Rows from block 8 of a small sound classifier, named by matrix and row number. Rows with one number belong to one neuron. Each number is 128 + 24 x the weight over its row's rms, rounded and kept within 0 to 255. All counts start at 0. Numbers have three digits each. After the name is the row's rms in percent of the matrix's.
Before each neuron's rows are labels from the 100 clips, of 14976, where the neuron reaches its highest value: "loudest" is the band of the loudest frequency at the time of the peak; "strongest on" is what is common among them. Only what is clearly more common there than usual is listed. The data: acted Russian speech (Dusha).
# fc1: MLP up (model.blocks.8.mlp.fc1.weight, 1024x256), inputs 172-255
# fc2: MLP down (model.blocks.8.mlp.fc2.weight, 256x1024, transposed), outputs 172-255

loudest: 500 to 1000 Hz
strongest on: emotion: angry
fc1.123 076:090160130105153098150109152142115106100145105141120140119081127139124086133088148137113122078161138148128122172089134124093145089104193130133086131136117123137138134147128148169148099087080119124146159106146151129103171113164147099173156107144105113133
fc2.123 080:111150141106162098096120154115144126121138167111176074116161146099105145110136144130107154092122086094138132086121145113093100145104141128089117153164122118126076140079131125163181107150105142124102101130099113112129141106111099091139127093132127160113

loudest: 4000 to 8000 Hz
strongest on: emotion: angry
fc1.617 121:120074128151131117165161080134131146146138154165129179120110157156100129095129116127131148115141129132118124136091182133173149164134110187142114138129110138131162188117111136141157157182105122179171115100116158140101119132166126097117113119150073118119
fc2.617 117:091161128174125091112155130073120107125131089156151168116133127140143159147111133107137093140116173133124131144146120127122187127143108139088141110138100125111122132094143135130159113109107087105146166130112110126125077123119094121141142152074096136102

loudest: 500 to 1000 Hz
strongest on: emotion: positive
fc1.261 091:123138127085134094112083132155103149193104153136137068086104097100146118114131139137147133113156105198111124124120126116148160122125130120153104099073140115144085114099153116140135141162127151108156120122096123153159108153124173124092127146119138129121
fc2.261 092:188099130151104169170117138118129100129118098105127139097138116116151152139093154168113092127119105139159158117136147148120134116133151119122132144136188172116136153091079142137145095094099162143118099108125172122125126094124144133146059127131129158108

loudest: 250 to 500 Hz
strongest on: emotion: positive
fc1.269 126:133137171136131112143120152139119118146078147128091101077094144121113141156179120122113118146099160099093129177170084124140096092110116154098091102137096156124166132140086106117112051124090121144160124139158116155131164120110076103171188168141131151140
fc2.269 126:111109131143152127110121104156109115100134134081118106130075154126104148104103110100098153113158079123157103121128144112156181187128121104123145100084140153149137110127102171099115130141130111119092139128160111112112165119132124162146150147180104129173

loudest: 500 to 1000 Hz
strongest on: emotion: angry
fc1.542 084:146160143162145135182116130138079108133127111112131103120119145143166104117103112103155110103169132077109062134114129133112118133116149086128146145175128119146108083168116120148132128132124143180131091109147105086091120122124147105111114142160160093116
fc2.542 088:096104100109119125102113051087149129138134127110202087121114108162146130155127145149161154093152123131099140151154146120142105146121123141146133150123138159109156098111131103166127138116114075156121083145132137126123104138104106143171125166135132141136

loudest: 4000 to 8000 Hz
strongest on: emotion: angry
fc1.100 095:125149116101107144136127138143096111098097091130150131130113119139130118142121110124134101161128106082150115148090102154107173137129124133131123136162131086145160113110099117132176135132082081145122082127123123121071139154117117086125151139143155131105
fc2.100 091:118114163128153128083107126101121132116115144170105141189145167128081147123140108150133096153089127092119143164151131102159111150121131141147137156164145125106130137120137106134128153134121092139165121129135101115134122077122123145147124138117128142135

loudest: 250 to 500 Hz; 500 to 1000 Hz
strongest on: emotion: positive
fc1.402 081:131145189166087108109096142101144125170132120113152146129158126167123137148100127127106113123156100112127144137107133184148136107094101087051142137099132115167169111123067141146131117121085101152124127139126113097143094116134159160119125154144103119124
fc2.402 077:107167155102121164128119131150129114117080120079124093166146117124113134130177134140120154124153099145132089173127109111136124136155086094112148125118129114134107121122106121124152136099154096139086140144116118161125184118173139083141165141152101088162

loudest: 4000 to 8000 Hz
strongest on: emotion: positive
fc1.367 093:107173151151097101155146132105142128116109115120143156138126145140158127128088140148112128087124103130153096105125147121135131145139115142144082139158116106071130097130127200104145123131121128135122098115138138085142124127142147136116125150159152128154
fc2.367 091:142154083119116186115145099144140116120099145110118132091120129122110095109139118176171148097084176137088095130134153112122142111127126172152128137126141134120158122115102112125112142140148103083128153127157158127144151144160092095107123123115107138137

loudest: 500 to 1000 Hz
strongest on: emotion: positive
fc1.522 090:148160102128202102137134128117107151117106162149153106119102110103149118127103146109138161085134129097106138104127129139093136152085120113175111164094133100150111095107137142139118135123084105149181109142106148107143100121141143183140148097102102109137
fc2.522 092:092104145103192149133126116148156139098180134113142152162146114160141151126146123151105169097148085164162106134149097128134110138117104108135113160132074109108120105191132148139105176083119134169124112133155097158096094131128132127121114075140148099177

loudest: 500 to 1000 Hz
strongest on: emotion: positive
fc1.369 100:141157143137135141131109144104128140105111134126128115125143100113140123103127109134154132130105099150099124108130132069135174127080124154107101095097113118172133144142124129091094126147161107104124128086130156137117159157152093115148142100156099162144
fc2.369 098:150108133138109154141138149150160141149145151155117148148148112079155070101152140093154136150129150137191144105107119167113122163120148118136201142136101129179179115111110106126138091123132121108154117063117131129165137105157113192112123082161132156097

loudest: 500 to 1000 Hz
strongest on: emotion: positive
fc1.338 085:135132123100130137110099124121098123117148148175126157087145122155117106098076113152153138096118166151137111109120147116148117126116133103139123138129078077135171143154105190137145141145118136128102153143086147149113133115120125108118129113173125134068
fc2.338 094:147130158143136137135123122059098125147131159093110078097133138149134196164107139130188140113131136118084122138114130170095134148106133111188132125136165131132106119096111139125121099131104133084157130152164110102122124108135141128129113133120147141143

loudest: 500 to 1000 Hz
strongest on: emotion: positive
fc1.567 063:122148145139115100122145125146149151121118099121141104091150122110146161136155204099125138102146111141109104156125113106146141137103157133181082101113127079149112094169104138164129094133134110101105092130137120156138140142162119127092159137146086134115
fc2.567 070:136124112114161109135166146119077114123098139116119160125167063110156175103145133130081148104142131128110149163100136133117144142120111098143127136131127161132126161081099105125150108100157112113139109108136151150119098159115127121149118097111189121151

loudest: 500 to 1000 Hz
strongest on: emotion: positive
fc1.311 119:131136088101082110102109170123175121108101090141100092139178152102124133138167105148158115137140122134088143129146082125089149122129155094116119149185119128140121153097126135096122118138139104115124146086126120143118131115167099170133105107089125082084
fc2.311 121:124136174120127153102126106168122148129113131135149136141145118132183134118126132124156117098128108151116089175101132126169113115120138127145138149148118134123151138155164071131141120143114095150083135139088171079160111166121143116124104111119103114140

loudest: 4000 to 8000 Hz
strongest on: emotion: positive
fc1.432 103:123121117097112113145126120120084132147136158130148127106144140100150142110122176104131113142171130110148132107186115132127122117156145168144147152160118150160160115094116147119057096117126123106111108111121151125161098109089146135080100138138160160097
fc2.432 106:109144146068099167154149097135113133126125163135114127143081101100108159159092151132119143121081161074175129138120126092151117128132169109112186192081128133116163148134131128100147099103141144123129157148109087107167124127137122136074107147120076137149

loudest: 250 to 500 Hz
strongest on: emotion: positive
fc1.196 119:145104121128119107136109144168144127123117083122067138149155150142183114152145120089115085098130139116108088138157107136085113093084151111121122129121112119093158111148133112088105158152178091121089106117097147151112137101114140156094110152123144132126
fc2.196 112:096130156129131138111168083095116119112079102135070111153126139096146127138124153122196107123137147112161091129147160141110144200107130154102132131137112118148131150164104103120133125120151112101107153104125144102107121155099090171204121156159112142114

loudest: 500 to 1000 Hz
strongest on: emotion: positive
fc1.474 100:129135127127133098111128164118099144196136167077123087103119155131088120098142101191113082137157110166175164141096149139113125133155116131130148106113157110154107126141131111126041122117125099132157144102095132124107147126132129131153173134110116144106
fc2.474 102:090126154121115153144105110184121112126126122143132187142126107112124111112150126164151095146116137121131120138132182142156141086113143095096169129146091155118144143146093091098148121120112118144133100104071123153112146104117151148130120135127115138112

loudest: 4000 to 8000 Hz
strongest on: emotion: angry
fc1.160 112:106134083101112137121077116110129126142131136140106138133110156168132082167107134111118101083153144111110131100105153102129117129122140157132137166109141113084096151126096129122118166090149120162131154107131141157124162135131134135135103124131088104158
fc2.160 113:075112141125164134164117125152127134095118131130141111129164145151142140109091164130137136085140079077128127139126122149128119137087108131114136158191118136096123137135103128164138178090122090128115129099150129145102125101114131123113113086143119147165

loudest: 4000 to 8000 Hz
strongest on: emotion: positive
fc1.53 091:115100121154138126137131148111139134083098150109120080101131121090109126145147139086156114137081139125106148090118098182101121093121154156124145165149130119108147132181131147142134110138134119118065144150108092156134136153114118124113116126105121134135
fc2.53 082:117084122119116085121146150137153115116113162159095130177105124152142153081147134155114161145096122144157115096118157116120087168147079145127145160112165119145138117131106121133110178095119159114139137117129160155114139135118155164137154142121101141135

loudest: 500 to 1000 Hz
strongest on: emotion: positive
fc1.444 071:139130186117148127122122077098147123094095135151143107095104121103122115170104126131140153158147156187105150139146131125141161114116135144127129123064152090107107126149136153143109092112113112096171082103178104107134144165137102150087135147127101136146
fc2.444 076:168153140114167136119133166155102138172115150126144120143118154131136103144151104165094143091103085161152147076084093105161116123132099126155089135128180172132111148107127141117170094105150158172123122103114143114140110103140154108124123079147100141128

loudest: 500 to 1000 Hz
strongest on: emotion: positive
fc1.601 123:144109118107090105148146162103095140109142151094167115099174094117130104180128127156140105119097166149127106112172108155096165119100161107123132121158142130153128129120131130118153097130120131117065102141091145137127090116085138067117135112108115140164
fc2.601 112:118132151132155123136146110127124140148158158163116157128133124120101125139112128123152157117058113109107128181103130139114146170145117128163104106121073138148155151153184160127140149123075126130125100162124128125164133146164141105133134126159145121102

loudest: 500 to 1000 Hz
strongest on: emotion: angry
fc1.396 099:129161129097110131133137108162165115120177095099156095158101125149097123110175095112149157148148128110134157102105124127141132078144170116099116103119108089099137127099144140126106111176090118095113115137131164124118114132156149085154097130110161080077
fc2.396 097:128153148109148124135133130133100121131146097120150117120143086144138155141119131099153110124157109123099109127124099130106092147137157129156118128101122160096152125127126117111109172096133098164082153132141152095093121109138148111136138121124117121137

loudest: 500 to 1000 Hz
strongest on: emotion: positive
fc1.573 093:117147114091143139125127174102134117157135151141167100080127106123151122147172148160114161130199135114101137113082126123151103126112133076124128106102123111123133146135132144140106150113091146095112110160142122122085082131154127123149143115094106142123
fc2.573 098:121112166069114116118135120133098097109087138123118161121133100134158129126119114135051120167167138152173106137130139148121146118116071146135149166164128111127131133148134110138126101142089117139146171112101105128126134135139183133147168129123081137097

loudest: 250 to 500 Hz
strongest on: emotion: positive
fc1.634 113:144105151146125096128131139153120135146111143166146138100119088141102095104124141185098153169138137124108152133110132102140135095121174151186106127140139120158129135128133121101125115114158139141115180138128094139146075150136147101094101091122174141130
fc2.634 113:159130145122150142112115128098105108082099120100111129065130114083097086115096111162111120133100153151148140076131120148157104098137130114114101134107144111130162188109160159096138117134123126163137092134148119142152115160100159134118097142115137123138

loudest: 500 to 1000 Hz; 1000 to 2000 Hz
strongest on: emotion: positive
fc1.150 121:149124145133162099112104100143090096132106141088137122110113194116091115186103123175158175113138120115107121119197110164116145146119136140174106132139130161137110097129138145125155126158132113123090094103130090168101120119091105108143128127164138111164
fc2.150 105:116129144114111146095140116132135096139086116102151171144118105152113147134102143150129139137137107099103104130142173167139148164141114173111138182127128155125155150130113114133119148192103155134160092128084116120125090143109141156135101131075137134092

loudest: 500 to 1000 Hz
strongest on: emotion: positive
fc1.55 067:106116074166116112105150132105087164135120090134116110113102099125125089142109155099152121117156110146092164117133172146118148154143160132126114125081154149159125119105123119125120106150104139106105091135158103099159147140098141170125130121122172118119
fc2.55 070:134141133095148130106151109160139133110133067149120146164108119215165147127109120136115144101194121155094136115117096136125113123116131122147141172158129159091128143100162113126147129085122090098098136076133154165156139104101161142084143157136106127165

loudest: 250 to 500 Hz
strongest on: emotion: positive
fc1.47 089:129135132077155130159135130123153127126133130157139143120104113153134192167151123147128131119126131138139106184130136107067172132185194137143104148080131142123145086177121134117095118143130112134123099110152083126091157133103135126148129121164111120169
fc2.47 090:155105097153138138102143126154128126103139105147153106153136176164107104175161141134109135143119145137110147119076092163166082141119119161114163092114122148147130091138133088104126134116123082100160149146147170144129158129146080136102081124138114147122

loudest: 500 to 1000 Hz
strongest on: emotion: angry
fc1.347 085:126107155151141113104148127102199112083148135127106148130152128131101080122123125138121161097111110169116141172124144147110141131144102133160153089102111121164157129123112080097091135133093111125132117146124162117183168139143124130070149119122160136118
fc2.347 083:142174133133133139149113116141118131137127164132158129119132148110119120168138162144151150121109137108147145149105117127180093123143119103131124142135138131147095142147123126097140074156116128149163122135102114124109132111109087125100141127075157162125

loudest: 500 to 1000 Hz
strongest on: emotion: positive
fc1.436 064:129160131129142087159130125113118131098141111093124138098115113099125102119118105136114095108088138143126119131126120152142126149122166104113106147087132181137156134113176154088108102178134153114141092147153111117090155118140085099116129121103114112154
fc2.436 060:135127167125186146098138103106109095151121143166137131111098147141143123160154136160124120178124158148100146093147131088120094101090099160148137142100141135145114147137105111141127102090143140147127130141113115119166149097071099115151119112086139145169

loudest: 4000 to 8000 Hz
strongest on: emotion: positive
fc1.356 098:149172130155161148128146118136080109146101140114110144155141088110122129142085158119058139120161091114159111177158146090152158121153140137123118141138164099092088089131137096113122100141163130148116089127133143113143110166125107095099154162136113138099
fc2.356 094:144125183107128151077124083107153165092132116183124093154092105149122094124163131111147162130148114120145147108135117080122145156135135127140085106123093108150141155106100099148112135156168142114170113098118125135127169109117128124160135142136082168089

loudest: 1000 to 2000 Hz; 4000 to 8000 Hz
strongest on: emotion: angry
fc1.715 075:079144099147126134146126136121101110146108140120126149127094141132120113094109121130123146118122111148135130168159115123165120136105092111102125171127116115089119161124110134167117169162115115114134101140159142147096085151135103152121146110160101146129
fc2.715 082:139191189103139117124129172122130128129125109153157060127118107096140139116136148137131149131151155106180134115099116096120153113126102131107112135142125129137096151122104131179144116125135108147144129162089071147129169082123147144115083106189133144180

loudest: 4000 to 8000 Hz
strongest on: emotion: positive
fc1.118 082:151147094127147161140157116124157142113141132119154127139146117103134133133133108106113143128126124163134139101122102136143147155102113137129150149125085087147123159150156128141164127098123119133130125133127145121161101113094140117149127115114098099094
fc2.118 094:125100128088124113167077094129116155095135169114132108140100158138120157174150133133170146131106159134090111139117128118110123088084120077156121102143105129138140142120092126123130117092101129121139112131082115096165122081137135140109151134075145115116

loudest: 500 to 1000 Hz
strongest on: emotion: positive
fc1.530 112:068146113157130143114116129124122129099135111125134148126126159148104131125098149079140128079149152142099110132128114113091101176080150112091130086146091118080146100148118128163118110127097164091146149113148161093114130125100100133157120125109139123175
fc2.530 106:135136089108139120093086121080151132132139115161065126130132140141164106129150156097126112108137127102109161111129123129147133103116125123107152125171121144149129138178150129125124145134123127102144098160164155114142127101130172098139177122107141142146

loudest: 4000 to 8000 Hz
strongest on: emotion: angry
fc1.708 119:135121105109138127114113115089134128162136104117136152107070191122159132126139154113125140156148157151117115146104110113160165112148072171122147184095140159145105132130103125156138155125103102145167095088152111113077165091149159146125105153133098109115
fc2.708 108:105128134143124151167135101122143157108121139146135113156110125152115122112149125122107133094087101128136166140143087137150167137132114157146119095108134107123108158110097122114191100162123122114142150127135144157086170163096145168159125126133122186148

loudest: 500 to 1000 Hz
strongest on: emotion: positive
fc1.699 088:151184117130136095111192141090133097128099121122135119172109124140098123129146160102122132089121125115144126071121091152097108133123134146142140110173162110125107136142124139133154100156119117130084140155118142163131120135116124126124108107104089148128
fc2.699 093:124168140087133102153153144139137087133117135117154124139133125074116146156124089124142145131116126081148147099103164109134139128141095139152164107160116144094170124122104134112124131087126121089143149158150102145106142107118097163185133150108149113128

loudest: 4000 to 8000 Hz; 2000 to 4000 Hz
strongest on: emotion: positive
fc1.675 111:082120108154139130180064122162131175152142126168097102136122102169145126163186121078140141102120126118139144155147081114075121114090145098139138126078195116101143145120099129096137107139113113173136135115191115127110152101106114119100103121131133118111
fc2.675 117:125082148121175099132119111100133146147136153088126085135118140167087121119061143166140139111145123115171148159144130105156104152125119142127112139143111116150180146117125126119126150092074109107101146169110136125110167121146128136097182128111124117078

loudest: 500 to 1000 Hz
strongest on: emotion: positive
fc1.170 104:080093103165124134146116128108150116093157109100104087120084147153076143133142098125136110151117126133114135120089138142123110121132144173121133152130117087128155108135162116122174143122110123138149138104179093134108124098143155120161145144133159099145
fc2.170 099:099147115107188106086120099120111114139106071105130163082140115133133089150112151080111120109173108102149141157123123124096114177078139105118139126141126134141134115146125108123123125116130134141122119107119101094082170104130173120089131127108112151101

loudest: 4000 to 8000 Hz
strongest on: emotion: positive
fc1.714 110:148125122088137161131145111164110168148150141093143133104185110133181122113123110103122143152097101145138090142143115134147115117133095111124118130128114156160137147141113104144104088192145081165144131101204104144119121093111117132152111105072153138143
fc2.714 110:082141093135081096090152106103141108097103190147082144159138131127128103176116145164115114167161138123162106092090112076098094155086176097154121118145139106098147131099154109133092133109142157134111130179124145110144119105137143116144142097138126106150

loudest: 500 to 1000 Hz
strongest on: emotion: positive
fc1.287 095:077163153153149117132138074123160095150120121130156122133161113133132145105084120178123138123121171172111118119158138155172121139107167160078140109124125123086112100125140128124094113138137140138122122134101115134142107147084114126152152105124101108088
fc2.287 097:163092102155129094103138154160134110112146129108086098116141101073180131135124118170131119109137117095112156099105098070113129098107137111127122133161117158120146134132119133096135134125128119126131108087106128132127140135134095157142146099137153142113

loudest: 4000 to 8000 Hz
strongest on: emotion: positive
fc1.106 101:120140130155087136145166112138190109145170144150074113102175143153140154117087158136131098119104109060129139102150116149152125155140160113135133144133143079129117155102130090159146117129129177114071161128159134134101131135092125120135124123082101120154
fc2.106 099:157184138132137142103110142114126121096168130149156192111094125105102117105130138097164191151129095133106088117132129146103147131152131099106111172125088119139144146128130141123111190103166153116187135123126147099118101134106078127123163121134074131084

loudest: 250 to 500 Hz
strongest on: emotion: positive
fc1.579 097:075133122117120156121128161095089127118181168138112144091138137171121174125156169098123114145140107112120108124136131094100125146110123121127111161128107186099087100091135160162083138133136130079150124094142166137100169140149119132113134157146122121101
fc2.579 098:145116121075084129112124137147121154118154126099127134201121111128134103092116145154098089143127160114119135145139126104135158151180117124110166176120141141144142140113077079097169144132116089168116120180135167134132103132130135132126083095161121138132

loudest: 500 to 1000 Hz
strongest on: emotion: positive
fc1.453 097:127109135131126077146109147112134128116123108112115079099109106155153127154159133189071130131070134161118128103099126110084117166141117113136143116135108125135097139183145144128111148147075096075141120133124188118132142150162118136128157092144103156161
fc2.453 098:159132146121175154125139115151120135163148081195117119145144134095173132127139121167123129158102133132147134162168148110140105140102158145148101128122127133104087126141099090128156117151115120111135126113085102138094110130116088162135108144172148135092

loudest: 500 to 1000 Hz
strongest on: emotion: positive
fc1.376 098:100111157148137136149133119129132168132154098093136098079083140155109112147148119128114150115131132109146160088135069091101071132121133135131133113137147144138167115136140158136140107127135142135147094125146143125138126122121097144106084134151182115092
fc2.376 092:114119127088086150152095141139153139116126109103102131113122133161126103157106103103112121087137124121132094114127130115103132133138155072125176181174078117073103136132118120131112131135153160099126148095098158119101109117135111097116105138099125144121

loudest: 4000 to 8000 Hz
strongest on: emotion: angry
fc1.428 078:139099128159119129110121129104182123112163115190117116145117131151049132124134117169088114106137111062155140117122114097130155126113123162145132140075155141125102141110128121164135099131143166084111130127086133071123109175157170126146107142199111094138
fc2.428 076:141142112156080119147100153160141161126138088110125130122120135080172133123158134172120138154113094166117142152132130140153127103162105134119114128090153107124102154101132130121140113162119143089117186112111084156125125119111115150153133122125072172126

loudest: 500 to 1000 Hz; 250 to 500 Hz
strongest on: emotion: positive
fc1.431 082:104155119126113120135138085111179101110107151099120099132112125114130150121109132130097177162082132092141148091124152119139123111126131165102121129153167111133157124070130127094127182085151128138106163120086081176178116103148133128171129120173137114146
fc2.431 081:116167132136115091145170157120105132121124158157125048103159129134124133116118127133128152127137114118117113089087161101137159128140164129158189150149146145130110095126151139097145159159109117146128151169097143144149124128128160114129128124100176162140

loudest: 4000 to 8000 Hz
strongest on: emotion: angry
fc1.448 104:080175106146108146135105127141163129100115141147136155140166123155122076110121140145136118177126150156140129125123133110119139133106096157139146120105158124107073160118090116113126142098130167121145113148111072107145136125151082119104135091202145145128
fc2.448 120:134101130147147105153124145115156163121175089109135137086144102148102117127144119155139150121136158154137147080162094136155105158111117129124117130155142073107109128112113154115176111161119096095151125164138139144108150156128119125125137108177177128170

loudest: 1000 to 2000 Hz
strongest on: emotion: angry
fc1.437 086:162155138133118104118134163131134093132162155118144161121144131152119097142149112149136140105134086106122154154160139153152130123118125138131137154137153130120146165134100162135097113129078108149097124165102136138137108078141130076159138126105104114141
fc2.437 094:146145168112157112149128093123105117090120113157142063121113118135120137158122143120127153178159105124162101080173134130129118169085150158173107122137112113204136132122093133095196143102110091157145144089141129089143141110164145124139164104104115139159

loudest: 500 to 1000 Hz
strongest on: emotion: angry
fc1.168 098:115125150127133110099153178124127131112076155141105146114117144179102080122124141090148144147151108142123119118092141141106116124117175138131122091106103098071116179142172114114112120107107130117119112163105108121111167102154101131116183123107078127112
fc2.168 108:137168124131149109109133126107125115122147155104156133114108144121098112101138123124140179091169112098152151153119106148115149101128097126109085117120105133137150134099094108141141096111148166143136122110117104121124149148112148164145156155088117114105

loudest: 250 to 500 Hz
strongest on: emotion: positive
fc1.352 120:099140150100149092109137098162124167125135121106117156104102141105121154132156112112169130149147132110108112111141110116121139099140109113112160159123099142128108118152090092187155106144120102114115125158103142141112164083117112105101170120134141136147
fc2.352 103:144108092160126142105146174130128099153098115116154093126092124112093113157113102119120123109114115100138105118157135103148116125119141097120120112087105173118127110075116138109132095164099124192130139125120111116155084100121109149171142127136131130179

loudest: 250 to 500 Hz
strongest on: emotion: positive
fc1.717 141:090113096109144115148153155146176167135142111099083147138133146137131106120125096113137124171121146106136178118076093154113134115117135123133137144133114158105149138125123082136120113129111152145160144119131126145118114137130112100134139172119121146140
fc2.717 121:129092158146135129137157112124119109154125094106150157133123118161136160161087115116127137125147121103104137144108170106131151161096120103102115140136106130111109136115128128141121120140133155146107132146112113110135153112144153115146141101144168101109

loudest: 500 to 1000 Hz
strongest on: emotion: positive
fc1.95 100:145179080113126117164133174135106120097137112150181155092137123116124123167137118121075116140153162119119154122143117122137110135109117157129100140103159135066155102148144141126111109146132100060133107134122110129141135117119117115162125137106131133097
fc2.95 101:106127145111145127112128186071151147122144150157114078132121095116117094127132123149072140135132152121095077100121104095081128115128118161107150129153126121100115157125123137140141101092114119151102136142123156119142106107099143118121118138132141130096

loudest: 1000 to 2000 Hz; 500 to 1000 Hz
strongest on: emotion: positive
fc1.604 116:116144169134108101167159143153065116123100106137109111110103086190119144168144060136117142085121145137145123113136166135113139101127159120130142179115144147142136111144115147136128151160091153147091152120158132129118117120122140105120131161106098109115
fc2.604 115:126119128112151154086163145128112092137139127158155108111142127085074120097134177107126124059139110111102157152109124108173096098108114116151109121145106141105096127150095099160099133091124123090150123143101139100109150106129123146139111152138121163116